{
  "arch": "coatnet",
  "model": "image classifier",
  "dataset": "telescope images of galaxies (Galaxy Zoo DECaLS)",
  "train_examples": 88335,
  "image_size": 48,
  "crop_scale_min": 0.5,
  "horizontal_flip": true,
  "color_jitter": 0.2,
  "targets": ["roundness", "bar"],
  "num_classes": [3, 3],
  "norm": "rmsnorm",
  "norm_position": "pre",
  "activation": "geglu",
  "mlp_ratio": 2.67,
  "head_dim": 64,
  "fused_qkv": false,
  "qk_norm": true,
  "layer_scale_init": 0.01,
  "parallel_block": false,
  "inner_norm": false,
  "patch_size": [2, 2],
  "depths": [2, 3, 4, 2],
  "widths": [48, 96, 192, 384],
  "loss": "cross_entropy",
  "init": "torch_default",
  "residual_init": "none",
  "optimizer": "adamw",
  "lr": 0.0013,
  "beta1": 0.8,
  "beta2": 0.95,
  "eps": 1e-08,
  "gradient_centralization": true,
  "cautious_weight_decay": true,
  "ema_decay": 0.995,
  "steps": 20600,
  "batch_size": 512,
  "epochs": 119.4,
  "lr_schedule": "cosine",
  "final_lr_fraction": 0.05,
  "warmup_steps": 1030,
  "weight_decay": 0.0
}
Rows from block 6, named by matrix and row number. Rows with one number belong to one neuron. Each number is 50 + 10 x the weight over its row's rms, rounded and kept within 0 to 99. All counts start at 0. After the name is the row's rms in percent of the matrix's.
# gate: MLP gate (model.blocks.6.mlp.gate.weight, 512x192), inputs 78-116
# fc1: MLP up (model.blocks.6.mlp.fc1.weight, 512x192), inputs 78-116
# fc2: MLP down (model.blocks.6.mlp.fc2.weight, 192x512, transposed), outputs 78-116
gate.198 075:54 59 42 51 45 55 41 51 63 46 51 51 53 35 67 58 48 42 76 64 54 56 48 58 47 61 62 44 59 58 55 27 57 65 46 63 43 48 57
gate.199 108:40 54 51 49 52 60 52 67 49 41 27 39 48 44 39 56 63 51 65 61 53 58 56 40 46 42 44 45 19 45 50 68 39 55 42 42 50 64 46
gate.200 139:60 52 53 55 39 51 74 58 62 60 33 46 28 48 36 53 39 57 52 62 64 50 32 45 32 57 58 60 49 42 41 35 56 54 44 52 53 53 51
gate.201 084:55 65 56 59 54 41 36 43 47 58 39 55 53 54 68 46 41 49 32 26 40 61 60 53 61 41 48 47 44 57 52 50 49 57 64 65 58 46 66
gate.202 077:52 50 55 29 43 46 56 62 58 52 48 58 51 59 52 44 53 39 67 54 68 48 44 35 35 36 54 58 50 53 46 45 38 50 43 46 52 56 51
gate.203 089:43 57 42 51 60 34 63 63 47 49 42 38 49 48 44 57 56 53 62 68 44 50 47 50 52 33 48 48 46 37 67 66 50 56 57 56 60 68 53
gate.204 089:56 44 43 59 43 64 59 60 54 49 49 55 50 42 49 51 49 56 41 45 41 52 61 58 40 41 52 63 35 51 45 46 74 55 34 62 57 46 47
gate.205 088:54 45 60 29 57 50 53 69 52 41 37 33 42 48 49 56 45 47 53 61 59 53 42 43 40 55 64 53 36 39 57 49 53 58 43 53 54 56 63
gate.206 103:49 46 40 46 43 34 44 39 46 50 74 39 56 55 51 39 38 51 61 51 36 36 48 54 47 51 39 57 51 48 38 36 49 54 46 52 51 66 44
gate.207 115:50 58 57 33 56 60 35 44 36 50 47 41 61 51 57 44 47 43 30 61 32 50 49 43 57 49 54 61 33 55 43 47 61 33 44 50 45 44 48
gate.208 097:56 55 53 52 61 39 56 51 56 45 49 52 40 49 65 53 45 60 66 57 50 60 54 43 54 61 39 38 58 52 53 48 38 60 51 42 42 74 65
gate.209 093:49 41 43 41 33 49 49 46 49 50 52 35 37 42 52 51 55 54 46 36 55 41 49 54 27 56 57 57 41 47 45 36 46 59 52 62 41 59 38
gate.210 095:42 54 45 48 47 68 48 38 46 58 45 51 52 49 54 43 55 47 30 45 44 37 54 39 57 39 57 58 41 65 57 59 49 49 45 43 25 35 45
gate.211 075:45 38 51 52 52 42 62 55 58 49 52 31 48 55 52 53 40 52 48 67 61 38 37 51 56 46 68 52 35 47 43 54 59 52 38 60 46 50 61
gate.212 090:49 46 41 46 59 48 49 51 46 69 62 41 57 49 51 54 40 38 54 63 49 36 35 43 45 45 57 68 40 40 49 47 58 48 52 53 47 47 61
gate.213 109:48 54 48 57 39 36 66 52 41 58 64 45 50 57 51 59 48 61 82 38 46 47 57 44 56 54 41 45 40 53 59 44 58 51 50 67 48 61 63
gate.214 080:49 56 44 50 38 51 45 47 62 54 40 51 29 63 56 51 39 37 47 49 43 65 53 35 33 58 50 69 56 45 46 59 50 61 58 66 56 72 52
gate.215 076:46 64 45 56 46 52 43 51 50 42 43 36 53 51 48 50 28 42 41 68 60 64 45 35 33 52 64 52 51 55 57 53 50 45 49 47 56 63 45
gate.216 087:55 49 47 42 38 61 60 60 67 51 42 40 56 44 37 60 39 54 42 53 67 30 60 45 38 48 61 56 58 38 47 36 48 59 45 51 45 66 56
gate.217 116:53 59 46 52 26 45 66 51 46 54 51 52 36 46 30 59 41 49 52 56 49 39 35 47 41 49 56 68 54 39 30 42 70 48 45 58 50 50 54
gate.218 087:40 43 59 37 44 71 58 42 53 37 51 35 52 39 36 47 63 38 65 58 33 58 51 47 33 39 38 54 45 42 40 35 54 48 34 60 60 63 23
gate.219 140:54 53 51 42 52 44 49 33 46 59 46 53 47 48 66 42 44 51 21 46 50 45 40 46 54 65 67 46 53 65 55 66 41 45 44 45 33 38 50
gate.220 109:52 50 47 37 55 60 61 74 43 65 41 35 34 47 41 37 41 47 34 49 62 39 45 38 45 53 59 59 53 48 51 50 59 61 26 48 55 71 47
gate.221 115:52 41 52 41 50 48 67 46 49 49 47 43 41 53 50 42 49 60 20 41 72 41 43 56 56 56 50 53 61 58 54 56 61 47 42 37 38 44 37
fc1.198 077:52 66 59 50 32 53 51 48 74 42 61 46 34 51 44 51 51 62 63 56 51 48 49 50 27 45 34 46 59 47 52 44 57 66 42 61 56 41 34
fc1.199 117:42 59 45 49 56 30 45 51 43 48 43 41 49 47 57 64 62 48 52 55 41 38 62 54 42 50 57 57 32 39 62 67 50 51 52 41 57 65 46
fc1.200 142:53 44 40 41 34 61 44 31 58 45 76 55 63 59 57 42 54 45 35 38 32 59 54 50 54 55 47 53 37 61 54 56 65 51 59 60 33 40 40
fc1.201 083:47 53 54 29 48 39 41 30 50 60 41 64 57 46 62 39 57 39 44 53 53 41 67 41 58 48 45 42 48 73 46 55 53 55 54 46 36 35 70
fc1.202 066:48 59 59 43 52 48 39 46 51 57 42 66 64 46 61 55 60 47 54 34 51 43 59 44 50 58 53 48 43 39 59 37 46 64 53 43 53 52 64
fc1.203 083:47 54 55 52 48 56 44 44 38 44 58 40 47 64 29 58 60 41 46 65 61 37 51 46 45 35 34 44 38 43 44 67 58 55 34 42 48 66 42
fc1.204 082:61 39 57 38 51 67 48 51 40 45 52 60 53 61 43 48 56 50 39 47 52 51 52 53 57 43 45 60 53 34 69 47 55 63 37 60 58 39 35
fc1.205 089:57 42 47 56 44 43 38 56 53 52 30 51 55 57 55 52 51 54 67 34 42 75 59 59 48 56 37 35 24 27 61 62 45 60 46 65 63 77 68
fc1.206 109:45 66 45 66 53 55 66 69 52 43 36 49 48 54 37 69 42 51 64 55 77 61 47 41 46 50 55 50 40 35 59 53 42 65 46 44 75 51 51
fc1.207 113:43 57 40 53 49 28 52 32 47 66 65 60 48 53 72 48 41 49 47 40 49 45 62 47 60 59 49 49 42 57 43 25 48 59 58 45 50 39 67
fc1.208 108:45 29 56 47 37 62 42 60 50 48 60 37 53 50 50 51 49 51 67 60 32 46 39 51 25 58 43 50 54 55 53 43 57 48 46 61 46 71 49
fc1.209 091:62 45 47 54 50 50 48 59 37 50 45 66 46 51 67 53 49 58 55 33 62 57 53 49 71 65 47 36 62 54 51 58 52 65 58 43 38 47 51
fc1.210 092:37 55 51 39 47 39 58 48 33 47 45 46 47 45 67 42 37 39 44 39 54 47 58 43 60 54 39 53 48 64 42 37 48 37 57 49 37 54 49
fc1.211 070:52 62 54 62 24 40 58 51 53 55 52 55 52 48 46 56 41 59 49 47 35 41 56 56 46 41 44 61 40 48 32 57 42 39 67 50 51 37 62
fc1.212 089:47 35 58 42 37 46 43 47 42 45 53 48 44 56 40 59 61 52 37 48 33 45 63 49 52 59 40 49 43 38 31 49 60 53 61 55 55 51 55
fc1.213 104:46 62 42 49 58 38 57 54 51 52 49 54 45 51 48 35 45 41 49 56 73 36 44 48 71 52 50 53 49 61 53 40 40 59 39 28 46 51 49
fc1.214 076:53 53 60 65 68 42 54 56 50 58 56 37 53 30 54 53 52 50 63 44 31 54 43 65 42 45 60 50 45 49 65 31 49 54 60 58 54 59 52
fc1.215 075:58 41 69 64 51 56 20 42 38 41 59 55 57 60 49 51 61 45 58 43 34 67 60 62 50 54 42 49 35 64 69 51 53 46 45 47 44 56 45
fc1.216 074:50 47 44 55 62 54 39 71 64 65 32 53 35 51 53 52 55 56 74 46 52 57 38 64 48 52 44 36 62 52 74 47 29 57 57 41 69 74 63
fc1.217 125:55 36 46 43 48 56 50 28 60 45 46 63 63 60 59 51 61 62 26 39 39 61 47 58 37 61 46 52 44 62 54 50 58 43 61 50 37 35 40
fc1.218 079:45 45 53 66 30 46 27 39 50 64 49 43 69 42 54 38 59 46 84 42 42 46 44 43 54 43 56 54 42 49 51 62 32 31 56 43 51 56 48
fc1.219 134:47 57 59 51 51 62 42 47 53 55 55 69 74 28 52 39 45 45 67 59 39 55 52 43 42 47 67 54 52 67 53 64 41 36 49 42 47 63 45
fc1.220 118:58 63 46 62 63 47 65 43 46 57 50 65 54 48 43 62 50 43 61 39 53 58 43 57 64 56 47 52 48 53 35 49 69 59 49 36 55 29 46
fc1.221 103:35 52 51 49 55 45 62 60 36 51 52 46 45 42 51 46 36 40 64 45 63 39 42 49 63 37 66 64 49 49 56 54 50 56 48 34 56 49 50
fc2.198 078:50 51 39 51 45 41 66 56 43 42 51 58 42 50 54 40 39 50 54 34 46 50 42 56 43 52 46 53 48 40 49 59 47 43 53 64 57 38 49
fc2.199 118:53 43 49 55 54 49 55 59 60 32 41 35 57 53 77 53 71 51 50 55 54 37 59 50 49 34 49 51 47 53 55 62 56 58 55 49 42 55 54
fc2.200 127:47 42 51 45 61 50 53 51 53 50 74 51 47 58 49 56 52 45 48 89 50 62 54 49 43 49 55 63 62 53 39 33 45 46 66 50 49 49 43
fc2.201 090:54 57 46 44 54 59 49 50 61 71 55 45 43 50 39 45 50 52 54 37 43 51 48 51 57 66 44 50 44 41 34 47 44 40 50 65 61 60 44
fc2.202 071:53 37 52 28 46 54 46 45 37 40 51 73 45 47 53 47 54 60 55 53 53 35 38 43 50 30 60 51 45 56 67 59 47 55 42 64 41 54 58
fc2.203 086:46 34 55 51 49 40 55 44 56 55 37 34 39 49 36 50 66 46 61 49 37 35 44 43 57 42 53 41 34 42 55 46 58 44 58 43 56 56 49
fc2.204 089:56 46 49 59 45 42 40 50 49 53 55 51 50 44 57 43 60 52 49 53 46 53 43 48 30 50 52 58 77 35 55 39 54 55 45 48 55 59 45
fc2.205 089:53 28 57 45 50 47 46 53 52 45 76 45 36 53 54 45 59 48 47 44 42 48 31 56 46 51 56 46 37 42 54 84 47 60 56 45 53 52 35
fc2.206 113:51 56 52 49 44 45 59 29 51 48 40 42 48 49 40 46 49 52 52 17 40 51 40 47 47 72 43 42 63 55 53 49 48 49 37 60 52 46 61
fc2.207 103:48 45 51 40 60 45 60 43 42 31 40 57 52 46 31 56 43 49 52 34 45 48 49 52 45 43 51 56 39 66 66 57 33 67 62 64 61 50 36
fc2.208 107:32 45 50 57 46 49 58 62 40 54 39 40 42 43 56 38 29 65 74 39 40 48 51 52 54 30 58 77 39 52 62 64 68 51 55 44 54 50 39
fc2.209 095:42 49 46 46 36 59 48 68 34 52 53 51 40 53 44 54 55 59 50 49 56 52 41 50 63 42 46 50 63 30 42 50 50 57 59 55 60 77 49
fc2.210 105:58 35 63 44 47 54 45 52 56 46 43 46 52 53 50 52 56 48 69 55 35 32 40 32 48 43 56 46 55 49 52 60 63 56 66 48 61 60 38
fc2.211 074:60 46 56 43 66 54 61 53 41 38 51 48 41 53 56 45 68 46 64 48 52 58 52 59 51 63 53 51 74 43 48 62 48 46 50 37 43 60 38
fc2.212 089:42 48 56 41 40 48 56 47 57 52 42 53 44 34 69 49 42 60 58 57 51 39 48 52 66 31 39 74 38 58 42 43 55 54 58 47 58 39 38
fc2.213 114:50 37 40 54 50 55 47 56 46 50 65 48 23 52 50 44 66 48 35 51 65 51 44 49 38 44 59 37 38 41 40 62 29 49 52 41 48 33 41
fc2.214 089:53 57 47 33 55 46 59 32 54 48 66 65 45 50 50 45 46 56 42 53 66 45 46 40 35 50 50 50 55 61 59 64 55 58 40 39 36 45 42
fc2.215 081:42 42 42 68 58 57 51 48 33 48 64 46 45 64 44 45 44 55 58 59 46 52 51 44 41 36 52 52 55 50 44 51 52 61 60 64 51 53 47
fc2.216 081:37 68 54 45 63 63 63 45 67 40 43 29 32 40 47 54 49 56 60 39 54 48 41 52 60 53 68 55 58 48 57 62 41 50 51 42 46 52 42
fc2.217 119:59 55 45 40 48 53 52 51 57 49 75 53 47 50 60 47 61 44 58 74 46 47 50 60 46 62 49 60 66 50 40 29 44 60 51 53 53 39 55
fc2.218 087:40 31 50 52 57 55 69 76 71 56 53 40 34 57 59 46 64 58 52 58 32 38 34 44 54 48 54 45 58 35 61 50 50 56 56 57 58 80 41
fc2.219 110:69 54 32 52 49 49 56 49 41 46 42 45 47 58 48 46 49 51 47 29 48 61 53 51 46 73 52 10 56 19 48 35 35 50 42 56 52 52 60
fc2.220 113:39 49 46 48 39 43 68 57 36 55 36 44 51 56 52 51 32 47 61 49 43 52 29 52 54 44 46 65 45 68 42 25 55 52 45 44 47 63 52
fc2.221 103:50 66 47 55 58 45 61 48 43 57 30 55 46 45 61 50 34 58 57 39 54 50 55 47 61 39 49 58 69 28 65 44 62 50 43 43 52 55 43