A small image classifier, trained from scratch: activation geglu.
Rows from block 8 of a small image classifier, named by matrix and row number. Rows with one number belong to one neuron. Each number is 128 + 32 x the weight over its row's rms, rounded and kept within 0 to 255. All counts start at 0. Numbers have three digits each. After the name is the row's rms in percent of the matrix's.
After each neuron's rows are labels from the 100 images, of 14848, where the neuron reaches its largest size: "colour at peak" is the nearest of a few named colours to the mean colour under the peak; "responds to" is what is common among them. Only what is clearly more common there than usual is listed. The data: telescope images of galaxies (Galaxy Zoo DECaLS).
# gate: MLP gate (model.blocks.8.mlp.gate.weight, 512x192), inputs 0-38
# fc1: MLP up (model.blocks.8.mlp.fc1.weight, 512x192), inputs 0-38
# fc2: MLP down (model.blocks.8.mlp.fc2.weight, 192x512, transposed), outputs 0-38

gate.316 081:103154156128092085168136090107153166126158110118148111053140137124127149114120101083076093154110155156106171145073142
fc1.316 075:174124130054121129185103110114128097126165090120118089114119126098139176112116131139118126115182156152162104175158148
fc2.316 087:155160078160125142100113151157104116093138092089166128157128155096132077172165164122152131127059154126124098125157110
colour at peak: brown; grey
responds to: roundness: cigar-shaped

gate.220 123:179110148151140142168140150086099156136117134104080144111119149066189118146080210141078087086082160160118129119138065
fc1.220 122:158148141188122159078130152153070205210093144138139149154188149132110065141086100091159101142037141132138091154139116
fc2.220 120:111098097083083152179150015103124175171123156140131122131136136152115116137140108142152134146173130131155141163102141
colour at peak: brown
responds to: roundness: cigar-shaped; edge-on disk: yes

gate.294 127:174085128132154154173164114144101079183139153116072097120098130114150147136144136113147118141180120094118110148163152
fc1.294 135:132091113145143138168150131128103195098093150119189155171160110168064150128151119120119152108073178120167086092154080
fc2.294 130:117151155129122144204138081054139155069135125112116155043147140104118128031118085122130136077209129113090142138138119
colour at peak: grey
responds to: edge-on disk: yes; roundness: cigar-shaped

gate.6 120:194063147117131145175127114158130125166135139134115105117095139077158118137117150155108093148138152122132159155118141
fc1.6 121:110107068181111147155124132143101179126095151107177145192199109141073131143121181120147141131057146090143081103146130
fc2.6 113:139121155139130136211145050092128101092106146094143127040143121131147096065135107129151106129168127127138151119067131
colour at peak: brown
responds to: roundness: cigar-shaped

gate.471 087:133108157095080146195119118079107125169106127101111110079166170137122170095139140111124090141068173109117161170118079
fc1.471 084:114155136115090087171120082124135171167120106098114092128111099158118123108110075140167119081153076115119183137106161
fc2.471 100:144123116151125133092124183190143108182165125077159149216121108133145097173111170132126109132075104095107094094148176
colour at peak: brown
responds to: roundness: cigar-shaped

gate.25 143:150132167153094156150115206093115093124170139120084144154157152133130167166141226145075142139102193114146104179125109
fc1.25 135:071083159162123120159119113125142157108133122122167088096173084204062130094164099138142183093145153141120127125102135
fc2.25 126:140132076103183125088121090149132146200143137173138134151103129139125133197118134133124132165104114086129144143097136
colour at peak: brown
responds to: edge-on disk: yes; roundness: cigar-shaped

gate.132 137:125170094151135141064140152156148059210107134174122139165088102121126135161134159137177141147098108099124134133113104
fc1.132 142:174099110139121116117153129131070116175106174145112098159143107091147081114117115109133080055168120138150152104078179
fc2.132 125:142134131138036121229121070074128157095117136125115115112134123110133109061126167134139146126215106100122066146109150
colour at peak: brown
responds to: roundness: in between

gate.425 114:147163168184125092117123124154140116152131141131122184088121149103151180171106150140161085167135157136116176175038076
fc1.425 112:169145114102126210111142176130081125134105161151132165146116114128140128147108127094100115079073139148171101077126117
fc2.425 097:135092158114045170155147068108139130103134180117127144108113151140100107117164123133184163076151128188156074156101144
colour at peak: grey
responds to: shape: featured or disk

gate.291 079:119056152131113102153141055109160132134138120115105107128079122117163117086157100142126091090175141110077177120146162
fc1.291 078:141074180108096145190119138092095063094166130145110102050193113126183186122084139139130114096148194115137085192142140
fc2.291 081:139095172126119089145124182138164113170135067042140132135078160087120098117154155158034086152118121118133084098170121
colour at peak: grey
responds to: roundness: cigar-shaped

gate.105 093:126161140075142139158146120082161102119155105139113147082126138076195133121164108112108091155179138133093198142150157
fc1.105 098:109109191104139137125118133098135105165119141117125105150087153111138171133139138145085164064154194168135180136158094
fc2.105 097:152112147115084159157103140117088105084159176079131126103121115087138105140131108068176095107113118117136051132104116
colour at peak: brown
responds to: shape: featured or disk; edge-on disk: yes; roundness: cigar-shaped

gate.206 095:148041116105131124223116153071123085135166146103074103122151089156088164117152180174131126091114148109134104152137160
fc1.206 098:190174183183075140063141160155109148160137135119128173142112173105175155149122146075082128144146145147163093140105158
fc2.206 093:118150104091169139087160162149118118193106097123122123105117128137118141178139131133140148071106121118124159132108090
colour at peak: grey
responds to: edge-on disk: no; shape: featured or disk; spiral arms: yes

gate.333 100:129084141149136153201131109037152134199157150103089122157133113100158157122111154137072115127112212134103099148079167
fc1.333 096:061177179072135112093078164136144153112122098206141094148099103167094084151132095132155155086071134089133121093156101
fc2.333 087:149119110171069091210126074112118106077158110120165148053166095140127123105140111118205113159165135125107080152093158
colour at peak: brown
responds to: spiral arms: yes

gate.375 082:139140121144109097094115108142094100163084142122137195132139142080157142094171135127073120168097146130126198202097119
fc1.375 071:109138112109134113091139122142152079136129119136102102172092182132117108124116126120119152211186186093136106159090158
fc2.375 077:080185090114171091096158187126130105201138144138161113178120115164130115176126145083165126105036127166136130125154111
colour at peak: brown; grey
responds to: bar: no

gate.284 090:168159136180127121147163153114098065164081143116095147143128110092137162114138140068104106124156164122131147176108180
fc1.284 089:118142124184156117116101132125130095147148128169112072169117098102181122106116060101088121112160141139127111155137131
fc2.284 097:099107155116125160121076107108137108146162107128132179117095119148138170183151109122194158136046126225141119083059123
colour at peak: brown
responds to: edge-on disk: yes; roundness: cigar-shaped

gate.467 069:191063158137130080219165093109094111110100155142126163161148113134130147073125134149161104126145165125127115150208106
fc1.467 065:129095211097066143118127112090095150144090171147138079143156074152130076147122120133127099112157140103150091130068153
fc2.467 071:155130075166158118191109191159158161163108145094101153155150139120097105113178215175076104169073115135092098110189159
colour at peak: grey
responds to: shape: featured or disk

gate.472 129:112158085161143128067152163171138145198117162139134186153093084139130147181151170143157136158126142089163138120158108
fc1.472 133:073135137108101132149107144099174124074171104131125148103137115167102164131163142184103208157126146130119122126183098
fc2.472 112:124134141120195145081121142188129122142131117138129117126143110090147140174115086149123126101029129152132212127112132
colour at peak: brown
responds to: roundness: in between

gate.287 092:171112091138105125138173110103114080131104135127109166154088130128149144160144123152128089143139111089122183153139113
fc1.287 091:093120097111082141111134094197120149180161089090130121145121095159135118144110117151188162137113063127126117070105140
fc2.287 100:127140147105120097120063109140152100148137105096152122098129139162124091169111149117097129238110098128141137137117103
colour at peak: brown
responds to: edge-on disk: yes; roundness: cigar-shaped

gate.411 081:094115131129104129182150109059124056145143154116144131093138080129126190115181144161163123087142186121098147159122143
fc1.411 074:166074175124120126191140085111126145168122159096088088087121089093176122093125113133115109101102151137102186089098140
fc2.411 085:120117052152125159143109138136142144125108126061136156192096131149155097159120179115105124145080100093097096114168173
colour at peak: grey
responds to: shape: featured or disk; edge-on disk: no; bar: strong

gate.414 118:086120151081151112172093106082194066130178081125120147125096143162115121086142122184101140121207139129101148116119135
fc1.414 121:113092099115155101121122057187141161106161134135106111093141104131164118113128080155188116160168095117095156122158134
fc2.414 104:127159100130206138139126155116140119147149128225120132158099113123108116155121134112109135157060099084111148122078127
colour at peak: grey
responds to: spiral arms: yes

gate.423 136:123100157103152037169105073110151058124156088150123121073111115167097158054173099157141133142181116119071190130136156
fc1.423 123:108121123198107149171103127057148120100133136136150143116133131150107178147146122109119123085102178139148116192081066
fc2.423 114:136108212111093114131132069063127127171121118019120115123078129150121130151153121104141149137173150194132129153072113
colour at peak: grey; brown
responds to: roundness: in between

gate.288 111:117108132095160120216086143078169178073153108140128100110135113170079164130139148168168182086064132137130165109105021
fc1.288 121:125204131178097104071114105158130097121086109138187079082144145127106095088116082106139156105205065152118093167128166
fc2.288 108:120159165089186125068111175099100117142134132086129157117045121149110155165101100101099138128128147213118117116150148
colour at peak: brown; grey
responds to: spiral arms: yes; bar: no

gate.172 066:114132127154099081198145110118135149081157149094101108112143124161143169102196206165140138122207164135113117159117153
fc1.172 059:130085144119093154131108128066134140103103107130102095098173124106108176094113116102124151120119065138134145087134137
fc2.172 069:128128107153172130156118101102132156188126126136098131158089130089135143149155117123150119134025104095117107093157096
colour at peak: grey; brown
responds to: edge-on disk: no; spiral arms: yes; bar: weak

gate.9 078:164120144158096121156173119082057089108113126140119107128117109112141172129181122116142110135142113076107207123131132
fc1.9 071:110106117079106109183141101060115118104149128133144138086134125122143181152154147121187150111087167132118154185104125
fc2.9 076:131139053130147107136173125184093154090077175123113077088145099096134133106148090137083093105105112082133191121242149
colour at peak: grey
responds to: shape: featured or disk; edge-on disk: no; bar: strong

gate.20 079:206052069149129112242118092100115121155129169122076125125168118125163175112135171150185113185134140116148147142132115
fc1.20 082:091091152167114133146123126082174146121183086085151135216141100111114082099151099143131162084127150123140078127083115
fc2.20 084:121100132121137142112103092122125151163158141087152111127161164136116069186107112090134084156089098137151141108079193
colour at peak: grey
responds to: shape: featured or disk; edge-on disk: no; spiral arms: yes

gate.431 126:129176149154059100083132150116126072160104139143095119131090145114141157174136109134121142194146063116149133169130175
fc1.431 116:107112131085148155145133141155136135172171115076150101163098082169092162164143197140190198128148133133128117094116125
fc2.431 109:143128174094170121066153187146166166205143132144157124135087146148122128220118122115050104134121162102107146147135135
colour at peak: brown
responds to: edge-on disk: yes; roundness: cigar-shaped

gate.38 081:164107065164087130157159091078061138154157162106119135089123102078140138092177103104171102165154202168138168164114107
fc1.38 080:111089191127119079137138045124158140146153141111146106127102080149154153101119112136195161108156108146121146116122163
fc2.38 085:173105156173111118142130182116119128136142155103123120220085103102109098176114140149060079120087102081129085077160192
colour at peak: brown
responds to: edge-on disk: yes

gate.13 088:140117082136087097223147137077109081095118098104088102083141113131110185074154146143191109162149172137089129151163143
fc1.13 086:107145187110111119121114128149150162106133115118128090126102126119157089082118077082130126125145141134117109142106165
fc2.13 094:142142066101164114070103152206120103133154125081150152164164153120134119146132087135148120137095111142141130113210131
colour at peak: grey; brown
responds to: edge-on disk: no

gate.340 072:126128107118127138200136094044106101108158102092094143134121112163119199081191165123139150101151214128105172118169135
fc1.340 070:137102122098117129171141109102110170194121137125074064117135117149150136109121076151169149092080141169081149148111111
fc2.340 075:123103091163121144153092151160145141113134091144130132182113129122119098119131139137122118145021116117077114101188132
colour at peak: grey
responds to: edge-on disk: no

gate.254 092:151133145173121132105125139075132080094145140113113159092124157116152169146127149140188127174135131104129160138097123
fc1.254 104:097053130073171103116116055114154163139148133128094153127123111107143122093137138151161136080150177148117190105168072
fc2.254 106:128091145152138123112122098098108102139115103069157097127184152105140113072133049120160121112139141137127130138115170
colour at peak: brown
responds to: edge-on disk: yes

gate.309 085:136171146159086167131165117083083053122135161100117123108139185131101124121146160050146138155138120104160149195119149
fc1.309 090:106153186171107158119148207082096122085104157133135105125150205149099121085121123108126116091137116112163073161145115
fc2.309 092:103167092185163115131136133175141082093091155150117122166094109102135109139165114108121114121133115076134149118255098
colour at peak: brown
responds to: shape: featured or disk; edge-on disk: yes

gate.389 080:123179174106147140119162127106097198104121109081134171126112140136149098112122118128092113139010155118086157142111037
fc1.389 083:149117163128106076112140163141098130150116078147119175103152167118180095118074108104105076183118151114110145109161134
fc2.389 085:095162078134160092096158140136123126146130146167107142147116152137112146119162155127081146082127111170108164148222146
colour at peak: brown
responds to: roundness: round

gate.164 072:085172119141118110147147165105186107087123127167114162115135155121118146107152140164124148113244153122161108148139172
fc1.164 070:155122141094116083078111108145134165152090116171121075124135121107164094150105093110144097109132101159123140120165201
fc2.164 087:096121093126110103127142174112102140145135103148156120083147132135151113155102143139179128137055113152114174116129041
colour at peak: grey; brown
responds to: roundness: in between

gate.350 117:183105112141147153185174136120099070153148143116090111150100144072150152163136165163079113162172153118117102175076161
fc1.350 124:142108129153152111129140133174067196147059130125189128123149084154095132135115108078146109093064098120123115132165113
fc2.350 113:148117092144120140207130047095132122144144141117129114085142093120116131043150083136129090149161137094106119148111125
colour at peak: brown; grey
responds to: roundness: cigar-shaped; edge-on disk: yes

gate.157 072:105174137121080114103132121092146134111085134139131100101176110116077176067125129073139176154081134113100171154193165
fc1.157 075:162095059109141108130106122126103156165144134136068105128163151059162164164150162129179069179097151163104107154117134
fc2.157 079:103104077169192081139136125165127122191133136167095154148116128131106136120110177119193169141090162152108134162141100
colour at peak: brown
responds to: roundness: in between

gate.126 094:107175198133120139126093138156130186118099065122138175142115150149132059138111118154108111132081156133115132137091098
fc1.126 103:127191162129151139069147127133149158109095118096146147136180129116139130127078150094151150091069195115131097087088080
fc2.126 093:125116077150115121136127097164133119120120131076131108126149130136151094109154148114060148153171116142118116091217141
colour at peak: brown
responds to: roundness: in between

gate.463 090:140113169144083120165184152123094062092157146083084058077145144112142124113157151171176109134174139151166118197107191
fc1.463 100:181109169138158168123184118097125131149124163119099111110141158092158147134105104134130132142135186125129126145073119
fc2.463 101:124115119129143076093124166121156126135129086089127129091130169128127102155149191087103158133149124128111145088181114
colour at peak: brown
responds to: shape: featured or disk; edge-on disk: no; spiral arms: yes

gate.262 102:080120128096114143166058104111185123091152079124128120118146133165097157109190133202165178158155137122129136097116079
fc1.262 123:123046162148114176217116094117136152109156149102126131150185110117122128124104179118071110131052181133113095111107119
fc2.262 098:135159073142058134145094098151133109067121146161162139145132154121135147152121186148208138163133072096156128128084130
colour at peak: brown; grey
responds to: edge-on disk: no

gate.83 138:058127101101158092160079127104182072108126064130124140078122104176080133107156101174166177109149088120065163128144079
fc1.83 128:130099171166128148136137166117113139149111143157134154166125077135117131145120143114028121107017162102159112113106099
fc2.83 103:149130141127077134129116085126136125100115114010144131129128118139131125190106141132190135114131127206118116129143067
colour at peak: grey; brown
responds to: roundness: in between

gate.72 120:147166158170054144130160152109122120219103196125143166172085149121155155187111202092114134190100134127168087157081168
fc1.72 117:142149092159137095126132146163118117151139135158095169161132155078191066130095095133132078122089113144129148133120095
fc2.72 107:118143152132050119134139120140153139095105155084130118144124129134114127121130144113191122122207145197143115133105136
colour at peak: brown
responds to: edge-on disk: no

gate.269 135:157053138152096155255134091105113117114136159115091101148164121125140153108151157170091133173163172116113132140141116
fc1.269 124:114126054068230136101141131181102144144130139152106105148090086147097086139167112160121146137101082102091169042164119
fc2.269 119:141110102151126138153123148139123129049108127165097167079122101125110142047125146131129118114141126152148166139209101
colour at peak: grey
responds to: shape: featured or disk; edge-on disk: no; bar: strong

gate.186 130:130125125079121119153138096070133129095154132120101179106107132091170166132132112131124092176116173151109155183091059
fc1.186 126:080164124117109149109117122073161096136120078144145116113157143167077168141151150138155156151121161104109098173129127
fc2.186 123:107119124134145120207152019094119149083126128112131141042160132145129136053105066106177128110200152136122142138171146
colour at peak: brown; grey
responds to: roundness: cigar-shaped